python train.py --dataset="regions of photos with short descriptions (Visual Genome)" --train_examples=101725 --crop_scale_min=0.7 --init="xavier_uniform" --residual_init="scaled_by_depth" --learning_rate=0.002 --beta2=0.98 --eps=1e-08 --lr_schedule="cosine"
Rows from block 2, named by matrix and row number. Rows with one number belong to one channel. Each number is 200 + 20 x the weight over its row's rms, rounded and kept within 0 to 999. All counts start at 0. After the name is the row's rms in percent of the matrix's.
# convs0: first 3x3 conv (model.mid.0.convs.0.weight, 192x192x3x3), inputs 120-127, a 3x3 kernel for each
# convs1: second 3x3 conv (model.mid.0.convs.1.weight, 192x192x3x3, transposed), outputs 120-127, a 3x3 kernel for each
convs0.19,112,191,207,198,196,215,204,190,203,197,206,211,216,219,223,224,196,224,218,202,211,222,200,198,180,185,210,196,223,228,243,194,206,199,189,218,231,199,189,191,214,194,189,188,181,190,176,188,195,178,197,203,171,179,180,174,180,174,187,181,164,191,179,167,191,201,189,206,219,221,195,191,191
convs1.19,107,216,209,180,257,215,165,189,192,189,186,169,204,247,229,260,223,199,192,215,192,213,205,213,208,229,209,192,225,239,200,221,233,167,187,206,172,204,201,192,195,187,173,217,205,179,205,193,194,217,226,229,187,202,191,229,153,207,213,155,215,220,163,221,218,218,190,188,201,172,205,216,188
convs0.20,109,198,197,207,194,190,202,187,191,183,179,166,193,180,161,189,196,173,184,222,208,218,209,203,207,198,203,212,174,150,188,163,128,161,201,185,183,196,195,225,217,207,222,229,222,266,206,202,182,204,209,201,197,210,195,220,190,231,227,193,206,214,204,223,190,190,179,194,212,196,185,196,186
convs1.20,095,188,222,212,205,214,197,188,198,183,185,188,155,179,209,207,150,182,187,231,230,205,230,238,220,193,223,219,186,189,161,234,223,205,223,213,214,187,205,213,205,210,222,236,231,254,176,170,183,205,211,233,213,190,193,238,211,193,229,215,199,215,186,184,176,178,186,196,196,197,179,181,184
convs0.21,087,183,208,216,162,193,219,184,190,218,187,207,217,201,212,235,172,190,217,182,190,173,193,192,190,197,199,197,202,212,215,214,193,188,200,201,196,200,175,167,240,191,167,221,191,187,208,191,182,259,238,188,203,204,177,187,185,183,190,207,225,209,225,223,209,214,211,200,213,229,172,204,219
convs1.21,096,225,196,182,229,200,212,242,192,212,167,182,187,191,174,177,184,196,196,230,221,215,231,198,201,192,211,219,197,191,185,214,187,146,191,191,186,172,200,203,206,180,151,215,201,178,201,200,220,235,192,219,220,185,208,190,226,192,184,193,199,199,178,196,197,210,209,220,207,172,216,215,176
convs0.22,109,200,187,211,196,217,183,222,201,191,190,207,203,218,188,157,198,168,209,157,218,208,240,268,143,214,185,197,201,227,226,183,230,159,214,172,221,206,219,221,230,227,189,198,209,211,203,204,202,228,210,197,209,188,208,191,194,214,205,217,183,182,224,188,185,200,182,217,178,197,184,186,211
convs1.22,116,186,198,207,192,176,192,199,190,214,213,229,197,246,244,190,229,198,186,211,188,195,189,193,195,193,207,203,184,220,203,176,242,163,186,183,193,193,188,198,205,201,189,205,197,201,184,200,192,189,173,205,211,201,227,176,223,194,225,206,189,238,205,171,200,205,213,224,212,197,190,207,203
convs0.23,103,201,198,202,200,225,215,176,205,190,218,216,217,207,217,219,186,197,212,198,195,210,189,192,202,205,188,184,180,193,203,186,196,197,197,205,183,200,225,210,188,192,210,191,153,170,182,191,202,182,201,209,214,220,204,200,213,201,194,233,205,194,230,204,186,183,187,171,170,186,212,181,188
convs1.23,092,207,165,193,198,178,191,199,210,194,226,215,226,177,195,216,195,226,231,201,198,208,195,204,225,192,194,220,203,220,228,222,219,232,199,201,211,210,212,203,197,187,201,201,195,233,202,184,213,216,200,209,208,214,224,208,191,202,198,181,213,209,194,226,184,169,158,169,150,172,201,176,188
convs0.24,106,198,192,203,209,197,186,198,195,200,206,147,154,168,151,206,197,206,187,186,220,216,181,190,205,208,200,227,215,218,215,167,158,224,204,212,199,206,211,198,202,190,188,195,194,202,195,198,209,208,226,206,212,215,206,215,104,181,175,215,207,213,219,190,231,230,222,176,203,228,204,200,208
convs1.24,111,207,189,192,171,167,211,212,214,183,230,200,183,215,236,242,229,258,213,209,196,199,171,184,200,173,181,176,200,191,194,204,190,255,214,231,221,195,211,208,196,209,191,205,214,194,206,195,193,194,170,182,227,192,182,199,176,200,204,178,195,185,149,200,190,185,187,187,208,209,196,222,228
convs0.25,097,142,205,240,98,196,264,171,206,219,213,200,193,234,208,167,221,198,194,198,192,200,184,198,194,188,188,199,213,212,203,191,189,181,220,201,193,215,195,172,246,179,111,204,203,203,215,200,193,234,199,178,211,193,191,215,201,173,218,207,186,224,193,171,202,207,195,194,183,186,178,186,194
convs1.25,106,199,216,210,200,202,190,191,208,197,221,197,200,223,196,195,194,180,202,207,202,226,202,173,216,171,187,206,228,207,215,220,192,193,204,195,213,116,198,204,121,180,124,178,224,191,200,202,195,210,168,171,210,182,178,219,200,184,210,197,194,202,179,183,197,198,191,189,194,182,208,205,190
convs0.26,107,202,204,204,195,197,204,203,197,204,206,205,204,198,194,198,206,212,212,222,202,227,223,150,205,225,206,239,213,202,212,205,164,189,206,213,213,189,210,197,194,197,187,199,210,193,204,182,198,192,167,198,201,178,209,207,255,203,219,234,209,221,248,191,196,189,204,187,180,205,198,185,202
convs1.26,116,169,207,182,206,224,179,189,210,190,207,276,174,233,317,199,190,276,168,204,202,221,192,220,212,209,228,206,211,173,177,206,192,167,169,210,193,198,224,202,193,214,192,202,218,197,193,210,179,171,223,206,189,215,185,199,293,217,199,252,203,202,276,199,196,188,190,205,204,193,189,168,182
convs0.27,108,208,193,203,204,185,191,220,198,186,204,228,204,203,215,181,189,215,198,178,207,232,173,166,179,201,196,204,172,204,193,162,192,177,153,172,183,201,227,224,201,211,172,196,216,180,193,214,227,191,203,232,208,219,224,195,193,178,198,185,207,200,193,208,205,198,224,216,195,207,208,197,217
convs1.27,104,208,205,184,213,188,195,206,190,186,207,202,180,218,231,203,190,198,186,200,223,219,198,208,205,175,193,207,220,208,196,210,212,202,199,187,194,230,216,209,218,196,208,189,184,208,185,204,243,188,225,297,215,199,242,161,175,172,183,182,180,184,193,178,213,214,210,218,222,218,215,224,226
convs0.28,098,192,190,205,211,226,194,204,213,202,190,221,205,179,197,204,189,190,200,211,207,190,220,173,162,212,177,229,200,179,163,207,167,174,217,142,171,191,200,222,220,220,190,203,188,195,178,180,191,183,217,225,202,207,197,198,192,204,185,237,193,185,236,209,166,171,190,177,181,216,199,194,200
convs1.28,097,191,164,182,214,207,197,219,197,206,205,184,188,189,173,195,197,203,218,190,186,176,202,209,147,190,219,218,207,219,191,211,196,189,201,228,201,194,220,215,177,188,175,205,204,212,190,171,199,191,154,217,233,194,193,207,176,225,197,131,221,179,155,207,185,197,193,173,203,211,195,174,203
convs0.29,102,224,175,193,211,160,164,246,190,180,198,207,197,208,207,212,202,204,204,199,206,196,203,194,188,220,196,199,207,197,181,198,206,206,193,198,194,205,178,177,177,153,180,157,148,174,190,220,200,205,229,197,182,192,170,199,218,203,201,199,201,206,227,213,192,198,190,190,195,190,184,174,183
convs1.29,099,172,181,209,181,160,229,232,236,238,231,210,225,210,189,201,204,188,211,197,190,170,212,170,161,201,192,186,205,187,174,207,223,194,189,174,175,204,221,219,217,252,226,199,208,186,192,196,201,209,216,221,174,176,198,205,210,207,179,174,197,206,244,215,199,184,205,199,201,200,209,191,196
convs0.30,111,175,203,212,181,220,214,153,188,202,211,214,217,205,197,204,213,209,210,197,195,188,209,191,184,200,207,209,207,207,214,206,188,206,202,197,200,189,195,216,185,201,229,219,205,219,184,177,207,145,140,197,169,169,212,201,196,183,187,215,212,190,211,201,206,198,194,208,204,215,192,200,212
convs1.30,097,189,201,218,190,178,185,185,185,195,194,197,218,197,191,210,201,189,224,171,196,186,215,222,187,195,203,196,202,208,210,203,185,180,201,186,161,212,219,210,186,181,200,168,173,199,167,207,235,188,232,257,168,188,195,189,228,189,177,211,168,183,193,172,182,168,157,178,184,149,168,171,158
convs0.31,102,212,190,210,219,249,204,195,232,220,203,184,195,198,199,208,200,204,204,201,185,216,193,204,221,190,207,197,217,207,196,201,161,182,203,211,218,220,191,175,183,208,200,193,198,191,207,208,204,163,185,182,176,169,177,228,223,216,205,202,213,196,187,191,187,179,198,223,224,198,186,191,193
convs1.31,103,196,208,187,175,185,175,175,151,180,200,183,197,198,165,190,198,162,195,207,212,195,221,203,210,221,188,188,217,217,209,221,224,216,195,210,210,211,200,197,214,191,219,203,217,203,236,199,199,256,210,218,206,215,211,209,166,190,200,165,194,189,169,207,191,214,197,194,203,196,226,176,209
convs0.32,097,194,189,208,203,196,200,205,210,205,189,192,188,192,187,186,199,183,186,203,209,204,187,197,193,191,193,185,209,212,188,200,207,197,192,220,216,212,200,202,203,191,209,204,193,207,206,202,198,199,208,209,189,201,207,212,210,215,191,202,206,197,200,209,225,183,164,220,175,159,225,196,178
convs1.32,052,187,197,200,200,201,189,195,199,190,195,202,181,188,195,192,200,198,196,191,201,226,208,206,207,207,202,203,179,167,186,207,189,189,222,206,195,201,186,200,211,199,203,209,203,201,196,212,216,208,216,217,211,207,195,194,192,194,196,193,189,214,220,198,254,222,216,250,216,201,173,183,169
convs0.33,107,183,191,202,199,210,218,218,218,209,203,190,186,201,168,188,183,178,197,217,181,198,219,167,175,224,186,204,210,211,209,218,209,204,228,199,193,212,217,216,217,239,207,214,179,201,198,189,184,195,194,203,206,199,201,202,188,191,195,221,206,206,219,229,187,201,194,198,217,207,178,178,170
convs1.33,102,206,212,222,189,210,207,207,211,208,185,183,183,176,159,190,210,208,222,205,198,192,201,182,173,184,192,200,196,191,217,216,189,187,206,178,174,242,234,209,203,183,191,199,198,207,200,211,222,162,177,205,169,183,206,184,220,201,215,207,192,204,177,197,192,183,162,189,190,133,174,168,148
convs0.34,087,206,208,216,205,202,225,201,196,202,192,192,193,190,211,215,185,190,202,188,193,181,208,186,181,209,191,175,215,198,203,228,212,175,219,211,194,220,215,199,211,201,195,214,200,200,215,194,170,253,186,134,244,202,175,192,194,195,182,208,208,201,204,205,178,213,225,158,210,237,161,197,220
convs1.34,094,206,223,221,198,234,198,210,198,205,200,200,202,188,196,194,204,197,189,221,201,207,240,208,200,204,221,233,221,193,176,213,202,171,219,187,176,201,198,192,192,215,213,177,205,209,243,215,190,265,215,175,231,215,193,185,199,225,188,194,234,219,181,180,196,221,196,185,195,208,190,193,176
convs0.35,071,207,168,161,220,184,167,212,175,164,202,186,205,199,208,226,200,205,211,197,203,190,215,216,193,196,204,194,192,207,213,199,223,210,189,213,210,187,205,218,204,209,208,200,196,198,175,201,225,154,201,252,172,207,230,196,189,176,218,205,162,214,216,191,193,202,218,184,219,246,201,209,211
convs1.35,089,189,187,174,193,196,163,177,188,188,162,180,160,170,187,190,196,182,188,173,192,208,165,175,168,208,212,210,217,198,176,234,210,193,208,197,177,208,196,196,205,205,225,201,202,217,174,208,198,151,161,206,198,190,206,214,232,195,202,198,168,197,238,213,222,205,210,229,189,214,232,196,191
convs0.36,098,185,209,219,203,216,211,196,196,177,192,207,159,191,187,157,171,189,169,198,192,170,205,190,191,185,185,192,203,174,169,198,170,169,202,163,179,214,206,228,195,178,235,234,205,245,189,207,222,195,208,199,185,201,200,189,202,175,210,223,194,208,214,190,216,179,158,219,180,166,218,210,216
convs1.36,109,182,197,200,203,216,217,192,217,182,182,222,205,170,213,192,191,229,222,165,164,170,181,183,195,180,198,199,192,206,188,206,216,203,226,193,169,211,212,192,181,176,179,166,159,184,193,208,218,205,219,195,217,218,191,194,212,184,214,227,204,218,221,200,174,203,190,222,212,198,189,209,212
convs0.37,112,206,194,198,227,159,166,214,201,221,207,175,201,203,174,197,202,187,207,213,227,198,214,174,177,197,212,205,243,223,231,227,161,168,232,224,234,180,173,186,178,146,173,202,200,174,193,220,229,217,218,216,206,221,219,213,179,201,209,179,217,196,199,214,184,187,191,212,208,193,182,188,191
convs1.37,114,210,207,228,197,171,205,202,197,201,201,213,184,237,292,199,200,205,179,187,208,190,167,219,180,205,217,198,212,202,212,175,187,197,204,184,208,208,213,200,229,235,198,220,218,203,226,206,178,192,213,234,206,208,176,177,174,179,195,208,189,191,178,179,189,201,217,189,192,224,167,198,195
convs0.38,106,203,200,206,197,195,202,208,199,189,215,227,220,209,221,206,216,208,205,188,173,163,184,154,179,167,156,181,202,207,202,210,198,190,202,168,172,182,200,190,189,172,185,197,199,202,203,203,189,233,215,180,217,204,188,178,180,182,184,183,201,197,202,194,179,194,184,182,197,182,192,207,193
convs1.38,092,209,197,197,215,198,191,225,222,205,180,174,150,187,175,162,211,201,170,207,199,176,194,197,168,173,180,151,214,202,174,227,221,191,213,221,204,186,190,187,204,182,179,206,198,190,185,194,190,169,177,195,174,187,203,143,180,156,181,210,175,170,187,155,217,214,205,213,194,182,206,210,205
convs0.39,095,177,200,226,174,178,226,187,163,196,208,199,200,206,218,198,213,211,209,216,180,193,189,146,175,201,194,201,187,186,185,221,201,210,200,200,202,193,200,192,210,215,191,194,200,192,203,194,188,201,191,191,200,202,199,205,203,194,189,198,199,175,183,184,185,208,226,194,204,229,191,205,217
convs1.39,103,175,181,188,202,195,182,151,196,222,217,225,221,190,202,223,176,177,203,205,214,202,224,242,226,196,212,211,189,172,201,196,174,174,215,192,198,194,217,223,150,184,193,214,212,193,164,187,195,159,201,201,193,201,188,214,232,192,203,247,202,182,237,199,170,179,211,159,152,195,196,194,214
convs0.40,114,219,174,176,208,201,210,194,196,208,189,185,177,216,191,215,202,194,216,196,214,276,228,198,173,216,211,214,198,181,224,221,210,199,219,196,207,199,199,212,219,205,205,194,199,201,213,215,215,187,194,188,190,197,201,228,145,197,194,215,218,210,245,207,191,203,209,198,209,187,196,205,207
convs1.40,119,192,211,211,187,181,183,211,192,212,207,210,219,229,223,209,285,301,239,223,223,219,189,208,194,211,228,258,177,175,166,194,205,165,138,194,239,200,193,203,170,154,182,200,225,212,197,203,177,186,188,188,215,195,165,236,175,236,226,172,211,179,147,197,188,203,187,191,213,200,209,212,228