{
  "model": "image denoising model",
  "train_examples": 101725,
  "crop_scale_min": 0.7,
  "task": "denoising",
  "widths": [64, 128, 192],
  "block": "basic",
  "init": "xavier_uniform",
  "optimizer": "adamw",
  "batch_size": 256,
  "lr_schedule": "cosine",
  "warmup_steps": 1630
}
Rows from block 2 of a small image denoising model, named by matrix and row number. Rows with one number belong to one channel. Each number is 50 + 10 x the weight over its row's rms, rounded and kept within 0 to 99. All counts start at 0. After the name is the row's rms in percent of the matrix's.
After each channel's rows are labels from the 100 images, of 14848, where the channel reaches its highest value: "patch colour" is the nearest of a few named colours to the mean colour under the peak; "responds to" is what is common among them. Only what is clearly more common there than usual is listed. The data: regions of photos with short descriptions (Visual Genome).
# convs0: first 3x3 conv (model.mid.0.convs.0.weight, 192x192x3x3, each kernel summed), inputs 0-191
# convs1: second 3x3 conv (model.mid.0.convs.1.weight, 192x192x3x3, transposed, each kernel summed), outputs 0-191

convs0.183 094:45 60 43 55 44 47 32 56 55 51 56 58 38 59 55 48 50 41 49 38 62 41 57 58 45 54 50 46 71 58 42 57 51 48 44 51 46 44 62 55 57 62 48 48 64 66 60 41 48 38 44 06 45 43 53 59 51 42 20 28 55 47 52 49 52 63 48 56 55 52 73 53 43 49 52 52 46 46 58 64 46 56 53 58 56 55 30 58 54 34 47 51 47 52 72 54 61 59 43 60 46 50 40 54 55 54 36 58 42 52 29 56 43 61 32 42 35 37 53 38 51 50 52 46 55 52 48 51 51 26 38 49 37 32 53 73 47 56 58 48 15 41 46 61 51 44 47 45 49 43 62 57 48 49 45 38 32 37 54 54 57 64 59 47 41 30 59 53 51 39 59 41 59 57 56 55 42 48 63 47 58 64 41 49 38 52 58 46 32 47 49 47
convs1.183 083:49 72 36 63 56 37 26 50 52 44 52 44 61 52 55 43 38 48 52 62 62 59 63 37 70 41 44 62 40 41 55 57 61 51 54 41 52 43 53 50 42 43 38 49 60 53 39 53 38 48 59 65 59 53 55 49 33 28 57 59 61 40 54 49 30 56 72 34 36 60 29 28 64 44 55 56 50 58 64 55 43 47 51 53 55 58 34 48 57 34 33 54 54 43 60 42 50 48 53 61 56 46 43 57 50 41 51 45 62 46 39 42 57 28 45 60 54 54 37 39 51 60 40 60 48 65 59 43 40 62 41 43 71 39 47 44 58 43 53 63 53 41 34 50 50 58 36 58 39 52 43 55 55 65 45 41 51 68 48 52 51 53 38 37 46 25 63 65 61 58 44 55 51 49 36 42 45 49 71 39 40 42 48 45 49 32 36 38 56 62 56 57
patch colour: green
responds to: text has "green"

convs0.179 059:39 62 41 47 66 60 48 44 47 49 55 44 66 51 50 50 62 43 58 29 61 34 43 46 52 74 33 65 53 64 47 54 42 57 48 00 54 44 60 58 61 57 61 41 52 52 61 50 24 47 51 47 60 57 47 49 41 42 25 37 48 46 61 45 42 34 46 52 53 56 56 49 42 65 52 61 44 46 56 52 57 50 52 51 61 40 42 50 52 11 54 61 55 53 56 59 60 53 55 59 58 49 60 45 57 47 32 63 37 51 30 50 45 43 27 55 51 51 47 62 55 63 52 56 53 54 57 45 42 51 56 54 38 36 49 47 45 57 57 42 40 48 53 59 55 49 51 48 56 44 52 50 48 53 50 49 57 50 55 49 30 49 48 45 54 47 46 51 46 61 55 19 52 52 53 64 43 35 50 54 53 55 49 26 51 52 53 56 52 53 51 29
convs1.179 088:62 41 49 43 52 41 59 53 46 39 37 48 13 57 56 52 45 44 51 57 51 46 60 56 57 22 65 44 61 35 56 45 38 51 55 89 35 49 46 54 33 49 58 24 41 40 40 48 55 44 42 57 42 44 57 42 48 53 52 57 66 50 33 49 48 64 60 46 53 50 43 50 54 55 00 40 45 43 46 50 46 46 51 54 54 40 45 61 59 58 51 30 39 49 63 40 52 51 57 41 34 52 51 53 36 56 55 46 53 40 56 37 50 44 40 54 54 60 43 49 53 55 57 38 38 51 58 53 59 47 50 50 45 48 51 56 43 52 52 52 47 47 54 20 62 55 44 56 54 50 57 45 49 52 48 54 56 59 40 60 55 55 62 42 53 59 38 52 51 46 44 85 56 47 42 54 51 43 50 44 48 58 49 67 53 51 52 55 53 41 45 60
patch colour: green
responds to: text has "green"

convs0.35 052:48 51 62 45 47 48 35 52 60 45 30 57 43 51 51 48 57 55 41 55 62 59 52 41 70 34 36 50 50 53 52 51 64 57 79 44 46 49 65 38 71 44 47 51 74 52 57 52 62 32 43 41 68 23 54 51 43 36 52 48 68 43 31 49 60 44 41 45 47 49 34 47 53 50 48 49 35 48 54 53 39 40 45 58 52 55 39 34 53 31 45 54 44 52 58 40 57 46 46 54 48 48 50 45 48 39 47 40 53 56 33 53 36 45 36 29 22 54 53 58 31 55 51 57 53 52 45 61 42 36 45 50 66 36 39 62 46 41 53 57 66 50 29 59 36 44 50 51 43 56 56 52 53 51 52 35 61 28 69 29 47 51 46 63 57 35 45 66 50 40 53 36 38 60 47 46 32 50 55 42 35 38 51 37 48 51 45 45 45 52 53 50
convs1.35 093:65 56 53 57 58 33 26 43 50 57 47 50 53 43 51 66 42 53 60 30 38 53 47 55 35 51 28 46 59 61 51 48 37 26 30 49 69 47 46 48 36 56 61 61 44 54 56 45 59 48 34 49 39 61 49 48 60 50 53 59 54 41 59 51 55 44 55 48 52 53 57 56 48 52 30 61 72 40 44 57 59 58 52 54 46 37 46 41 43 42 44 46 43 41 57 53 47 59 38 60 57 55 59 47 56 63 55 55 28 47 51 60 52 52 64 40 50 36 53 50 37 33 42 51 55 40 55 58 46 10 42 59 24 58 54 47 32 50 53 39 31 40 44 50 50 56 55 42 43 37 56 49 38 43 58 53 46 54 58 58 37 48 60 47 41 40 52 07 58 52 53 60 46 43 46 50 59 40 50 56 46 60 53 49 44 45 35 40 55 32 50 60
patch colour: blue
responds to: text has "blue"

convs0.136 094:55 46 51 45 45 73 44 47 99 44 46 50 46 45 48 52 35 45 64 56 75 42 55 48 59 43 56 55 42 47 24 48 46 76 45 44 55 47 49 59 50 43 43 38 46 51 51 45 61 38 48 63 87 53 31 41 56 50 40 44 42 51 64 59 53 33 65 55 51 32 60 56 55 45 44 46 46 53 61 56 50 46 38 47 62 51 46 46 42 56 75 49 64 68 48 60 56 53 53 44 50 59 64 44 65 46 36 49 54 58 54 64 43 57 44 52 43 32 40 51 73 52 48 49 45 38 40 44 65 54 50 47 32 51 50 49 53 46 37 60 42 53 53 63 33 30 64 60 49 46 51 51 47 50 54 48 39 51 51 45 36 49 54 42 53 50 31 54 50 46 48 24 60 56 62 45 45 53 47 47 47 50 47 47 55 47 47 56 53 38 46 51
convs1.136 099:48 47 59 36 54 50 49 51 14 50 55 60 53 30 43 54 53 54 47 47 47 56 47 61 45 55 53 52 38 40 47 48 57 11 54 51 48 52 64 52 42 45 61 46 43 54 46 47 48 50 46 56 29 53 32 43 66 39 56 55 56 35 52 45 55 87 46 63 67 44 50 51 50 57 52 52 55 68 50 52 59 40 48 52 42 53 50 37 57 50 27 66 62 59 45 50 61 26 46 51 54 49 40 47 58 57 38 60 53 42 51 39 58 51 43 32 58 58 54 54 26 51 54 68 42 61 55 52 33 60 48 55 55 50 52 56 43 34 30 63 63 37 45 52 52 68 37 40 55 62 62 63 57 47 41 51 40 48 55 62 58 51 27 75 49 47 53 59 38 45 43 56 40 52 51 55 65 42 54 59 61 53 55 50 56 55 61 53 52 47 58 60
patch colour: blue; cyan
responds to: text has "blue"

convs0.50 114:61 58 50 38 48 46 48 57 56 46 64 45 62 45 49 57 44 57 58 57 52 54 54 34 47 52 55 55 54 56 54 59 37 46 53 47 52 55 65 44 40 55 47 00 47 58 58 41 24 31 52 69 51 39 50 41 48 54 28 42 39 49 57 53 60 61 51 58 49 62 48 52 43 51 38 64 49 53 40 58 41 36 44 46 50 58 52 46 55 48 58 43 52 40 50 44 57 58 54 49 51 37 33 40 58 41 44 39 42 53 28 47 69 26 63 45 60 54 50 42 46 48 53 49 60 45 51 40 34 51 53 38 27 57 51 47 23 28 48 48 61 61 42 58 33 52 44 49 53 60 54 67 60 45 53 61 44 50 40 49 50 60 48 55 18 45 64 51 48 35 41 20 47 54 56 47 39 49 46 41 50 51 53 55 43 51 46 48 44 43 56 48
convs1.50 105:54 59 50 36 43 54 27 48 50 55 57 49 34 45 40 56 53 34 59 37 52 59 56 56 51 46 80 52 40 40 45 56 41 59 43 41 52 43 55 45 67 64 60 39 51 44 42 39 23 45 54 60 50 38 49 48 43 40 38 48 52 59 42 40 70 54 51 68 49 50 49 53 47 46 43 31 48 26 38 41 42 44 53 50 62 37 51 55 48 35 49 57 36 46 56 53 36 46 73 19 65 51 61 60 48 37 46 60 46 49 63 42 52 52 57 41 47 49 40 57 39 48 49 59 47 42 51 28 64 60 45 47 73 50 61 49 33 60 32 57 32 27 43 48 44 46 54 56 50 45 72 48 46 35 41 64 41 54 64 53 49 39 53 52 26 46 44 49 46 33 52 51 43 42 65 44 61 54 50 51 56 62 52 69 53 52 49 59 56 54 49 47
patch colour: red
responds to: text has "red"

convs0.151 060:51 49 26 54 59 41 31 40 56 51 57 42 45 63 56 54 65 56 56 53 48 45 51 39 38 48 48 46 61 54 58 46 48 49 39 50 36 40 54 47 60 60 52 30 67 41 57 49 46 65 42 44 42 66 55 59 62 45 46 60 49 49 53 44 48 63 70 34 50 69 62 50 54 45 58 49 42 46 58 56 55 43 55 54 55 67 47 54 53 56 52 55 32 39 59 40 54 41 50 56 43 55 59 51 61 42 50 39 43 43 06 52 61 37 58 54 50 38 58 38 56 58 52 61 55 55 45 52 54 37 49 59 59 55 54 44 25 48 57 70 51 38 45 51 37 46 36 56 37 60 58 50 52 44 52 62 44 65 43 46 54 49 42 38 27 18 59 37 40 14 49 44 45 56 47 40 59 46 49 50 33 58 56 54 33 44 41 57 49 61 52 56
convs1.151 086:58 47 56 64 52 59 87 56 53 52 57 57 64 42 47 52 52 63 52 42 53 47 54 40 59 62 30 70 46 51 48 66 45 61 48 40 63 57 62 61 33 49 40 68 45 60 46 60 51 51 52 52 46 41 59 56 50 43 58 53 42 52 68 45 46 49 30 48 58 47 44 48 45 62 65 39 61 53 43 54 43 46 48 38 52 65 59 47 53 52 42 52 59 71 50 46 39 51 45 52 39 54 49 54 45 52 49 56 76 56 61 52 48 49 60 46 55 78 46 49 52 44 45 36 58 45 51 55 43 58 58 49 63 43 43 46 33 48 54 36 48 47 46 25 07 60 38 44 71 61 56 50 37 58 46 50 48 57 60 48 52 59 37 39 25 70 47 38 42 53 51 49 54 32 38 52 36 45 62 56 55 45 45 57 54 62 53 42 59 51 43 34
patch colour: green
responds to: text has "green"

convs0.11 149:51 58 56 54 54 48 43 44 40 54 48 51 43 46 52 50 74 49 57 54 48 54 61 52 54 54 56 46 60 61 56 49 48 55 60 29 42 50 50 53 51 58 54 41 49 61 69 51 00 57 49 53 45 60 55 44 48 44 42 56 44 57 46 56 46 24 70 53 52 51 48 56 53 50 25 44 48 40 50 49 53 65 56 45 35 32 58 47 50 34 56 40 56 41 60 58 55 56 47 50 49 52 49 54 60 56 52 53 17 60 13 45 55 57 62 66 52 49 57 55 54 43 52 46 62 62 49 63 37 58 54 59 38 57 60 55 35 45 52 51 48 37 53 51 51 50 45 56 51 49 56 51 19 53 54 54 55 59 47 47 49 56 59 48 07 47 50 45 52 34 40 48 54 52 53 50 43 56 44 48 40 50 42 52 56 59 54 52 54 50 54 60
convs1.11 126:49 61 56 41 42 47 28 51 61 60 78 48 48 55 56 52 49 26 50 43 49 51 47 47 55 48 56 39 45 42 39 49 50 26 49 33 62 66 51 54 71 47 59 13 49 50 45 48 44 48 41 47 51 41 51 55 41 50 52 54 58 63 59 39 57 32 38 50 39 51 46 39 53 46 56 52 46 40 52 30 52 60 49 41 75 56 59 55 50 41 51 66 64 42 48 51 56 38 40 36 58 62 41 47 56 35 31 46 59 47 46 64 46 48 55 58 54 43 48 53 57 65 40 58 49 57 63 15 70 42 54 59 61 52 38 47 35 51 57 53 47 37 54 63 50 60 45 47 37 43 53 49 65 48 48 50 34 47 47 43 52 46 52 30 23 43 60 44 41 47 49 56 47 54 58 53 79 46 47 41 67 56 70 46 50 44 45 54 53 53 48 46
patch colour: orange
responds to: text has "yellow"